{
  "crop_scale_min": 1,
  "targets": ["finding"],
  "arch": "vit",
  "fused_qkv": false,
  "bias": "all",
  "qk_norm": false,
  "parallel_block": false,
  "width": 384,
  "loss": "cross_entropy",
  "optimizer": "muon",
  "learning_rate": 0.0031,
  "momentum": 0.95,
  "orthogonalizer": "newton_schulz_5",
  "adamw_lr_other_params": 0.0024,
  "weight_decay": 0.1
}
Rows from block 2 of a small image classifier, named by matrix and row number. Rows with one number belong to one neuron. Each number is 128 + 24 x the weight over its row's rms, rounded and kept within 0 to 255. All counts start at 0. Numbers have three digits each.
After each neuron's rows are labels from the 100 images, of 14976, where the neuron reaches its highest value: "responds to" is what is common among them; "patch colour" is the nearest of a few named colours to the mean colour under the peak. Only what is clearly more common there than usual is listed. The data: capsule endoscopy frames (Kvasir-Capsule).
# fc1: MLP up (model.blocks.2.mlp.fc1.weight, 1536x384), inputs 192-255
# fc2: MLP down (model.blocks.2.mlp.fc2.weight, 384x1536, transposed), outputs 192-255

fc1.518:143144115164128128113172128125128128101152100128116159179116128128136108128157140142105077093122128104075164128074135101144116138148090128102185128128170130141118135108108128128166110125102079
fc2.518:117128128128128128128166116128112108132128128165175156146128179117180092128098128104167154105128149109154128134165128101041138143130210128149128162065115141078128128128094100152090140128135081
responds to: finding: foreign body; finding: lymphangiectasia
patch colour: pink

fc1.21:134128128099088128128128128128149130128128105128128116132070170094092128075105128147074174102128151131128128128128128128099181128133128128128095128154126099141128133128128128114104128128128146
fc2.21:091128088151128169128159128128128128128128201123128111128128123070160187128135142128181128128128180078128120128128105103128159128111131159128128128128119106077166073088136069128128126128128141
responds to: finding: angiectasia
patch colour: orange

fc1.238:141128148142099128128135128120126154152137090114128085090102113166120128103085131159121131104079128064085128093116081189099167130128119076128128128128122171112156185128122138124100177111109124
fc2.238:128088128121137108128135109128098128167113128204125147111135138128140131161128144128147128123115096128120142128121092132081081116113124155101128157176194117109191138115129161163134062128128135
responds to: finding: ileocecal valve
patch colour: grey

fc1.440:128096128134128128107123079104135165158154160211133128128137091120128083162092114126132110153108123125135120164154141091128087154139156128158112141128173159147091128137092100128176190148142141
fc2.440:188112081156144128128089190169124195148148113150108155128125136116147128144152142131090202126101128152142124097090142089141112128150084122161122185135141076132128095122128128119097128197131129
responds to: finding: reduced mucosal view
patch colour: grey; orange

fc1.209:128131149153128128158128072158128128128128128128128121128128069128097128161139128143128128128162128123128162098128132128128128095128128105128128144128111128128128128156128128128128128128136151
fc2.209:128128128170114128128128128128128128136149161128135168093128128128128162128109128095112128128128128159135128128128106128128073060128128128128126144128175128109115128128089128128117102128132128
responds to: finding: foreign body; finding: lymphangiectasia
patch colour: pink

fc1.749:165095166090118142086140128128128151128134128067142145146133128121131128134128116128144110167098110126143128156130157128091161160135098087128142128109148132122128080109128128189086128128100157
fc2.749:146131128181128128155128128104157106126128113128174120077112101165128128150128120117108128128130128186118153160147128108146128098158128126157128128099128128167097106172122084128128085170122145
responds to: finding: pylorus
patch colour: grey

fc1.19:128162128109146118188061128128083092094182149113128123128109128165128133115128105127108134106144162128129138139183128128128153128133128155095119165170157183101131126130128128128103128151165092
fc2.19:128111128153094106172128145083129136086128111106128086139152117186128171085124109106128143128130128140128128145083123106093128111134104120168108128103147131082128118130155128141128137128128121
responds to: finding: pylorus; finding: angiectasia
patch colour: grey

fc1.158:145112105094136133169136150128072095190170128113181128131067130138167137118118121128120128128096097170139128143128172106131128136149177143116128158128151148097128146147128127128128089104105088
fc2.158:150128165128109128141128128174128128128163143128119103143174166128128080128093128066128146128128157121089187128162167128215128128123133128138116109112140098191099128128128135154128161165098160
responds to: finding: ileocecal valve
patch colour: pink

fc1.267:097157128178064128181144128172128128128128147099128178144105206134145128128128128116065160166128114128128163128117128128118139128159142073128128126128111128128128128128128102128106128080128171
fc2.267:089128103126128128172128172128128128128171137165107128128097085091128126082128129138128128128117094119118097176128128118128067128113128128128117140128120128128117119128131128161095128097128134
responds to: finding: pylorus
patch colour: pink

fc1.632:115128133098096128128118097128128128114128128128093128128128123129128128104111128113104128128145135128141128116132128085174176100108128118215125128128128128095143131103130179137128128048144128
fc2.632:113147170162144181111143168086128156128090095118128161128185128151124172128102146094184128128131151128128125138128128128128149161114140074128158128111128182177128128128076128149144154097128082
responds to: finding: foreign body
patch colour: grey

fc1.620:077128095101156117128129128111144079104128128128164141128159128096132128128143119128126137122140193128128141170114200134145039128154122126087159154164128128117128093128137128128128128156128114
fc2.620:162128128137123114128074150132128082123095128128118101043128128165128139116128128128121111086128136129128128122145135128128167072118128087132128092128170123149112151128131128121085128143119076
responds to: finding: pylorus
patch colour: grey

fc1.703:176167128102128087128179123128128128173128108128082128128128138171128158117128129128105149176128128074128095128119128128116153107115154115123137137128114128105128128139106091100096081091170099
fc2.703:082130128087150134128128128128118128128096128118131144130061128139128128128108128088100145128128115112128074100126086128171128130128087129117128128103128128128128128169128128140128135176152151
responds to: finding: foreign body
patch colour: pink; yellow

fc1.128:128128093154128134108145144127128051149155118182104171128128128134126130106149096126124128159163070176128131128148117125098182128128138124148096128120128128173147136128128112115091127128065109
fc2.128:132145078090131132177142115166128128156148100173156128137162101156094088128158128086121119152085111128128128128105112128137118128160165128128242087120136128088096148073133091148083117123159143
responds to: finding: foreign body
patch colour: yellow

fc1.684:158103123106124139076128110102154128155142128128129101138128175114101160134111092178128128128164134128103172116116112128153097122136110123084136100122141079154122128113149130099128138164113128
fc2.684:185112128128107155128124139162128111099144128086170098135096094151148105099113123159072128128098115157142128065094139128127128160115188114128088133146128103108138128160154128128128146094068142
responds to: finding: ileocecal valve
patch colour: orange

fc1.408:152128130128092128106128128160134128160121128145128152128128120128098179123140104140122107128108099128128128126128131172122128128128128080172128124125161128110178125128120128107128106128128070
fc2.408:128128104141086091115132151128112156128169128124128151101151128165128110124135102069133128125128128128109128132128128134141113126128126128152170104128148195157128128128092049133128128125151110
responds to: finding: foreign body
patch colour: pink; yellow

fc1.686:130171111128128171128176125152128158102076093077129116128128112147128154149112131141112145128128178117157128137128128195113143128124109128128142083104124145154084128128128099148128080128128130
fc2.686:102073105176089130143122128094093128105111128153116091098140162145175128128107110174205091128128141128125128105115128154123128164157128168099108192128128129153128124162128151146163128159128105
responds to: finding: reduced mucosal view; finding: ileocecal valve
patch colour: orange

fc1.142:165137167136120084128095128143160138139096128122128108144136153173102090106174095128157105126133128160128128128128128128128151134115091142125128153188119132128165128128166096128083155098099070
fc2.142:092138140128128128125129118128135128137142151128136111092128090128109136123114107128128128128077119166151180125165128092144126128147144128128171128149169128137107128128128125125168128154171128
responds to: finding: pylorus
patch colour: pink

fc1.608:109068114121153095155124168128108122135140156108128093128130128127131109127152161128118128098128101149108122161128115128173112128150133128126130171159167128109155138157151128123155136128182128
fc2.608:130128107121119128130140119103128110128128114128124175128106148104128103124132088158112146128144162069120134128152128123115158158114132133089129122128128114166166170143116128128135071141161081
responds to: finding: ileocecal valve
patch colour: pink

fc1.723:193128128181119128148128148156107110112128125205128128059128197103128128182128166128156156128128189086128075163152128128128089140128142112128116187128143128128109127128101122139166130128104140
fc2.723:157154128128133118128128116128206128128120110128123128124128128177187128117128128128128128082089128128128185082128128128128111128146202085128128124128101128128078078177133113128092113128128159
responds to: finding: blood fresh; finding: ileocecal valve
patch colour: pink

fc1.696:147094139130147114128138087119077128084128188076101112121185128170131126128128139112125116109090131139089118115130117167123160135120140116128128128103128144128136128175086128128119172105150052
fc2.696:123128144106147097128158172123137092156133107139138112175126106146158103133129128138108184139141107173137120179082080099128123099107158128128111128128128168128112121082154140151125161135128148
responds to: finding: ulcer
patch colour: grey

fc1.213:167128109128127151104128184128082114128090096128149128148079128121124128129136128173149128144128128150148199137085128132128103106121182094116145128115128161120128137128128120147070144115117093
fc2.213:133128102127128128128128094128128117101122108161159105128128162108128128145091128128069154128128139130161128128104139128116162139132128097128114142083172107155128146137105091128218133128080098
responds to: finding: blood fresh
patch colour: grey

fc1.337:128115128120148103128199165128122128171160136173117140080096128163165128123101120142128128154162128128128128128106111094128128090153134095128147119128097076149122128155168156120128199121114128
fc2.337:088070128162131128105089146128134128128109087122128124074128128177128187133128144112128146091121127128128160128180128152114112128126128152070133160104136140125159128142120162128079176128128128
responds to: finding: ileocecal valve
patch colour: grey

fc1.560:133138098128154086126130128138169110124128116128128116154091128128128128128128113153067114138138080155143129153113128128141112128097166128128128128128113187095093100176134128128094092128157128
fc2.560:130089179142147120120151200128128129100139128128121128151128135136170128211178116128163155128128128130128096162112128128174128119128128128103135120128155137167128128129164128157153102172103127
responds to: finding: reduced mucosal view
patch colour: orange

fc1.317:128128128128114130086091128151128128128102128133098177129106074128128121128128116152160128128091180116121153182117132128157128128128135128128128104128128128101115128128097128140128116128128148
fc2.317:138091154152059161122202128128146170128148099146117156092114128147128148138128152101121123135128121111112097110174128143128095140145112128181157128139169110175141088128100128120151128120128128
responds to: finding: blood fresh
patch colour: pink

fc1.248:165090126139157141103122128090105110128140128125140100158128135128139135169136181128110128128098128137133133174131128125159121113123128128128128080147128128128179169094128128164151087124072136
fc2.248:127126079177131112128128137147127151128128120128128158128128160108113128125083124139106108121128073128130160128104112128128128125094171128093111128128128128156184128117138161159114100149128129
responds to: finding: reduced mucosal view
patch colour: grey

fc1.383:128193167156153128152128132128216128128113135137128128128048173128132128123164128080128130089128101155128101162128123128151067133163128128086190128070144167128066128114128128128128128097128111
fc2.383:163128106161128128117192128128106109040128112123128128128152119139129128128144201116172107128106071128128128128128128128128128128104231116128100113128128128119160128115128165142147147175090075
responds to: finding: pylorus; finding: blood fresh
patch colour: pink

fc1.673:121068153128122114068140128121128146128146068089100116111128128127130128143140154135128128185135111124150128128151093103091128128141118076107135137138131152146157204169153120128140132113150120
fc2.673:155151169129125156175097121123153169128167128128123128081154128128128113170128149153100107135128074133128119128165128161128112128091123123144128136128128112153128122128128117128143169128103123
responds to: finding: reduced mucosal view
patch colour: orange

fc1.489:128112128153113135128127128161135128128113105184130132128149145121141141138062139135135086128151168128087119128174136137102135135128098137180184142117110157153128113156155128132046121128107083
fc2.489:106121130153147128112148115096128119194128106108122128128101128111128137097171112152123128125090128105143217135128128118103148156113111097128128129137138128123128127106128094124194156113142081
responds to: finding: ulcer
patch colour: grey

fc1.403:116156131081094155128128086103077071147128140128126115128084128169128100140173128155090107119093139128132146149118128137128128162103161128085106095114137128146128128123128086128128128153148162
fc2.403:141128128127128146114129150156085107093131165124166128118044128100128083146148139153132181110097100147131128128162130128158144109180100153091107145128116133128128077125151128101085117128085128
responds to: finding: reduced mucosal view
patch colour: black

fc1.580:056104111176128085128074152101128099154128131150107128053066128128099062157143129160128112157140128128128154120128111128128100095128128114128169128146128104118189128137128207076145128128157128
fc2.580:168128165127085196124128086084066128092116156128093100128128114128128121104097128170098122128122152107128143128128113118146114128132192128125128141151130178125128128128144168128100133207128148
responds to: finding: reduced mucosal view
patch colour: black

fc1.306:179110128095065143150128165128109102128152128128091114119127071124128128163128089128133138121113108131142114128136116158103073068094128128128111096177150128102135143138130155172119110143121118
fc2.306:128128109101136078128136146128106130154173128105128077153128168128126144120150116107128150128148138155097128127120166093073128105086104128109095115121136173118144127110154135128086102149127112
responds to: finding: ileocecal valve
patch colour: black

fc1.223:128128166128041114128096078096107119112128128178113117124123156110169160134102079144133147130128131143140128114128128135128077123126176118099148128128155146138128148108113117100122127100128128
fc2.223:143096131111159124128122149150146201125079118102128128110174152148120177128085072171129128128150119144109113126142111118111181130128140130154128148128131118128128101122140151101128128137109129
responds to: finding: ileocecal valve
patch colour: grey

fc1.298:128100071130157128128117185160078129128145128128145163136113088128114149080116169138106128090154118109157114149178153200128124128139171111137070077128128128140128123061137140159149119125157154
fc2.298:104120162108110130074070128152129128104168128155145171128128128128132128123128080095187137168082109128095124149095099128088156161128136123161147166086126126184126128152148097111128127105164105
responds to: finding: ileocecal valve
patch colour: black

fc1.137:151128142128153169128128160090128111100141123140117103128165128128138128128122128128100128103128130181128128128140122128128133128081128128128128128072164163128128136113128128160181162128156103
fc2.137:097111171190078062128128134128123128128108166128075128119119104098176128130088128187128128109084090162124100125175128136134151114128128128150093128128121128128095092072144128162128136128076108
responds to: finding: ileocecal valve
patch colour: grey; pink

fc1.244:146076113176100149135095095150115161128146122137111155148110100093116143128145116140144128056128128069131128150090123170128128128115132142153116099139155128132118066094140109138139125133147120
fc2.244:128171129128140099076128123173137084128064088176096137132170144127167128118154078147128115128152118112136091162158129108153168128118083151105139118140095106128106157128148145115128145115128076
responds to: finding: angiectasia; finding: pylorus
patch colour: pink

fc1.559:094154128128123152132132128139134128144093128128128128128128133149098076128128169128140105128106128112131069191128191127128128128128158128077128128128136128167128125159177153204128103156105128
fc2.559:128113108158133089125185128141144132128092128123136113128164099126140154128128128116102118128177134144190141162128128153075128128128132129128128099128108097128139160128103128184127128093128078
responds to: finding: blood fresh
patch colour: grey

fc1.81:117101128091115107111133125154132109148168117067147134142133075156128098143128146132130102091068100148093128127128132117111128105086107128140117129139121128142128143132117128141161065133206110
fc2.81:128117154118089110141198105128121107135173118128143146172139143158088102092128144147144128096070147103100129089128146128108148136128152093145121097128168142129128120109128158128100138107128140
responds to: finding: pylorus
patch colour: pink

fc1.285:093167128116132128110164070128173078128128128113132102163128113154119142118151163110152128129082138114151121145099203127144128113148096113089126111174164128146128140113128146098162155165128105
fc2.285:128115170128110188122095117104111099137123104128115128128144119137162123105117119131122128121128128138075128160138129128121156100139128128150140128174119145128134128126157081134170147128116153
responds to: finding: pylorus
patch colour: grey

fc1.599:128128128166128156128151128133149128150144153128153177163174128128128128128112114128116128143117128122122128128151128139128128160128154128161128170128165114128128179128116128128182087128126128
fc2.599:130128154128083095091157139096136128136176128165066154128125145108128147144133099128136133095130151132100128134095119180128128131128124110128167086165177112137128127125132084143128128128159068
responds to: finding: foreign body; finding: lymphangiectasia
patch colour: pink; yellow

fc1.500:107141103111120128137118125139128128128104183116125125148128128128070139093070128165145144128184128139171128128114128167101116099128128055114118167116160128128152164128128113128105118128136133
fc2.500:128128128146095131128128123090171153128086102170107137128128128105128128128118137128113128128066128105105098128128119128113167081162114068175165128137128112142095128134137128128132128128128069
responds to: finding: foreign body; finding: lymphangiectasia
patch colour: yellow; pink

fc1.178:111139120097099101174111169128096141115118077121128111078128112117128128071096128140144128107168128109128179151130135138201108128127103114135119137128128135100102128128127148093132128172094084
fc2.178:092113161128128144128140128128136170149128128097085168113128070157160128128147141139115098128171128130120150110139128119130179132142128156136138172124091120146128097148117053167157128132137136
responds to: finding: foreign body; finding: blood fresh
patch colour: pink

fc1.437:144106105092128135144067169128057128178128093107123109080128128105128128128129143122128110128128148146128133163131118093089128128128128128089167123128165165128128128128124128187116150128128142
fc2.437:132092068137148087127142128164128128128137094132098128121131113148128141125131128165132128128148166128127099150128128120084152106142136128141128128143128137089128101128146096128181128142154100
responds to: finding: ileocecal valve
patch colour: black

fc1.54:128076096160135128132128128086169128153128094142114199109169128128139128148136102128152128110128128128113128092128128128128128101120128122095128145128151128136109096128128144120135077142118128
fc2.54:153128057128091128128186110105128128095171128128128168114116112195128128128059128134069113128126128153125117138107128102154100128201124171119128169128142152149128128128105128156128148128143131
responds to: finding: ileocecal valve
patch colour: grey

fc1.360:128168117128157118128118110059147149087100120171134131137141128175174128154115136164103152128105148134180128128106135128180126128160115108099128123097128155105126144123117105160118117094128143
fc2.360:124128149154087144116128154095104127132128128128105128110093132145179096092100075177165127103146137170113145106126137111146102118128157097128115161128139125093149067124150128089101128128124172
responds to: finding: reduced mucosal view; finding: ileocecal valve
patch colour: grey

fc1.484:222125140141123128128139090158110128179100128122139130138127128104119122128101130094123139198121100161099138124128104126118145128120109095111128128162128125128138128094167101144166078150128111
fc2.484:137128159117153066167141128091125128071128130125131117131138110129146095128120181156091125148128129113134119145078103092087130128166128138155128112098110128128078128115195132116100124135101119
responds to: finding: ulcer
patch colour: grey; pink

fc1.370:124128128155106111132126140128109135128122118136123128159145171178170136128122125135121105102137113128099117072114126159150107183127122097149128128149117113147132128127114128153118173094144158
fc2.370:128123131126142129126150087128107109136128138193128181128112093124121118159128120128143152159088092124161148128108128192113155142126112124089128162151135186094128171116128106128096128150157097
responds to: finding: ileocecal valve
patch colour: pink; grey

fc1.275:128098132128107128178098128154142114158081139129125156128087102122065113143128110128201128144146150103128104133128110127177128128127145149104141187128116115128134128133157128165128108119110111
fc2.275:122091128131128107128131128175098128079141128152128067185109128127126152114128128140055170104137128128128095097128062098156100171110115128134105093126154145120128095128128128132114128128162125
responds to: finding: foreign body
patch colour: pink

fc1.699:170153156128145102128134154154128152128137109120079121128187128128096128128058111131134126106174125128102132128128128141128128132140128124128135176128147134155128128124104116128093132111128120
fc2.699:095099078118127128095132128134128128105119132129152125093142132127162128114163144079131131128128132128137128080115113128128128148161215158166128128118128160146128128143107136128128108103112114
responds to: finding: foreign body
patch colour: pink

fc1.272:092151123128122136128128128128136125107121128181128128158167128153141100122128127121128107103128128108128138128129128128128128134150198177128155077175128123138128128128112128128128080128094099
fc2.272:128127128128128104128128128128110128128107129128116128128121034128119140111091136128105190128170128141119128128128128128128157153142128118093125103113109128128155128128106128128128154128120154
responds to: finding: reduced mucosal view
patch colour: grey

fc1.176:139106113150183128138126130128141128072128127076128122095128128137136134101168101186128085109084128112128135166097124074206130116128128128125146122072130175141162127128140128151109128080092148
fc2.176:128128150128170150207101096089101128118128128141205128164128173124085140126130128128176105120098153140128129143128139128100128109073095128128110128158142116107131148176130122140124095120128073
responds to: finding: pylorus
patch colour: pink; grey

fc1.388:148114134145114075138188128169063128154128128127116158154128091128080125139170131128143115133081128128128119128128148128091081179182148154136094128169120122114131169128156132136097102143111128
fc2.388:128108128096109162099141092128128146128128128186098124111135128128128103120078144136168083093128128116100154122145098093128126184123136135128119123128159106085153128145128151105128132128111110
responds to: finding: blood fresh
patch colour: pink; grey

fc1.401:116128143089072140128117128128128124122128128129140128126128138128128096128128131128145128141084128128099138128168108104103141128128091128099121187126128099140128134128110127140081128121160128
fc2.401:151107078143088128092158104177119117105144128145116151136091127147029106132129125127121134108128146087121120136162157121128112153120140129128084128104130156117125141128142128106088130109128120
responds to: finding: angiectasia
patch colour: grey

fc1.419:128084177136142128222128142128128128128128125128128168124168128128128134138128134175149073174112128128152109118157128128128183200128111128128128128128122128105128125128113102151098128128128162
fc2.419:084146163128089120158135138128064128149148128128150128128128128128116081136128060104102128172128128128146092128189128123128182153161146128128175152128091128128128113119128128182128078128128128
responds to: finding: pylorus
patch colour: grey

fc1.125:092137128128107127128092128128128113118150116103129114151151150180138156128066136128174140127169154109128112123128073147128128128150125095173128128079128128128105168162074119118119114129139122
fc2.125:128106145128089175128132128104090114136085097119128142166155113085128128128128117055128128145107144110136133128156181128075128128097102145128156156127151084128128128116116128188097134174148073
responds to: finding: foreign body
patch colour: yellow

fc1.9:128119128115128107149093128143091166118125128083155128096131141089128111121076110126128145167119128093125139128118128189126173128128128128135116128128128128175165128154071128082116140128110132
fc2.9:155128150116128082149116152128128153127128163137139091084140122101191106128128128132108143128155092148136133128128128143163116128137153128098122134154120121128147186113125128158112113112153128
responds to: finding: pylorus
patch colour: pink

fc1.194:128109127128128106151099139145128128139129106128128085131151128145128128086140128119129148128128158114146128128171128105128119120135121174138163158128135194091128168138128089128124094137109128
fc2.194:116079128095124140153087128138173156109128117165152165164123140138080116128130121128132130128110131128123123072123157097155175141211128186128156095128169118131114128128124158163187153179181094
responds to: finding: angiectasia
patch colour: grey

fc1.147:126128139111098112108132106098148128144143131169137116107110126145126148178132128108181137128128100111185162145141128139115115077129088122130111139105145128106133160084117128112128150135135113
fc2.147:116160124137149113131128128111150146158112128160132128128137128142106128118174098128123136113128104156147094145128137147111089145130115177103128166144163128128116119143113119126117072144141120
responds to: finding: blood fresh
patch colour: black

fc1.721:128125131128128131128140093172087121155111171153117037150128138128170094128128107165161161125116091128145136128158128172114128123114148108103096128128128178162098094128151143156100128134102073
fc2.721:128168121128128158097160128163082140128063128118096147135101190128114135159146157137107128177160122083143170142128105128128128135093102104160166132130158150152136124159096158169112080128143112
responds to: finding: ileocecal valve
patch colour: orange; grey

fc1.326:128128111128128128128086128128134109134092128088128156128155177128128128119195128167128128145102133128128128112211128113122129128128109136128155138145151128118128128128128111128128073128167128
fc2.326:128166172128096098127126128142126128156127154128181128128118077139128118128128142128147094107138128130128113163155128128128128128128105128163102129128151174128050101096104128128100098131128132
responds to: finding: reduced mucosal view
patch colour: black

fc1.175:155128107123128114128063164153091128151145128063175089128128128139101131128137117140151128128152071128128128128128104128140128128078112110155157128128128175179104128129128128128128128103177134
fc2.175:121114106128142117114143128160129110128128128119152135128128087128128132198142149119128128106128150128128128128130106128119128128115153131094135128144128109128139104162128159150135128128128128
responds to: finding: reduced mucosal view
patch colour: orange

fc1.55:135182128106105159188152135120175128154128128091128145110153113128128128122095128128105128128103066161134110127086115144121135117125128128128128163097128128109096101166137139088090128148082128
fc2.55:128178087128166087144091125128105128156166111138128128136128157159128103121128147184128096143128140147128132128128128120101124128102098097083132160150092128167148102128098128149092184128128117
responds to: finding: pylorus
patch colour: grey

fc1.32:106128091128134127108134099116126074094147162133136106115108145166128147098128107135097118128138159107132119126128108172087121128140144162139100148128135128192128141134122113129098150084128141
fc2.32:097128141140165158080124081141097128046119128105117143104071128107151116133105128156150148142107105128150139128128128152100090166128119128125144138110128128113128161080087153128106147101053108
responds to: finding: reduced mucosal view
patch colour: pink; yellow

fc1.551:118146128154080113115050139109118113083119128169099136088128110083183128179130167148142097135149136164157149142171128128124106208128079132144122128113116115139078145095162140155128175098133103
fc2.551:149152128148146088108165124154142069111119108171141128142114120128116121128079107176156096102168117155123148132149174128113112146153166174115118122128161163137128094089118128135139115050137100
responds to: finding: reduced mucosal view; finding: ileocecal valve
patch colour: pink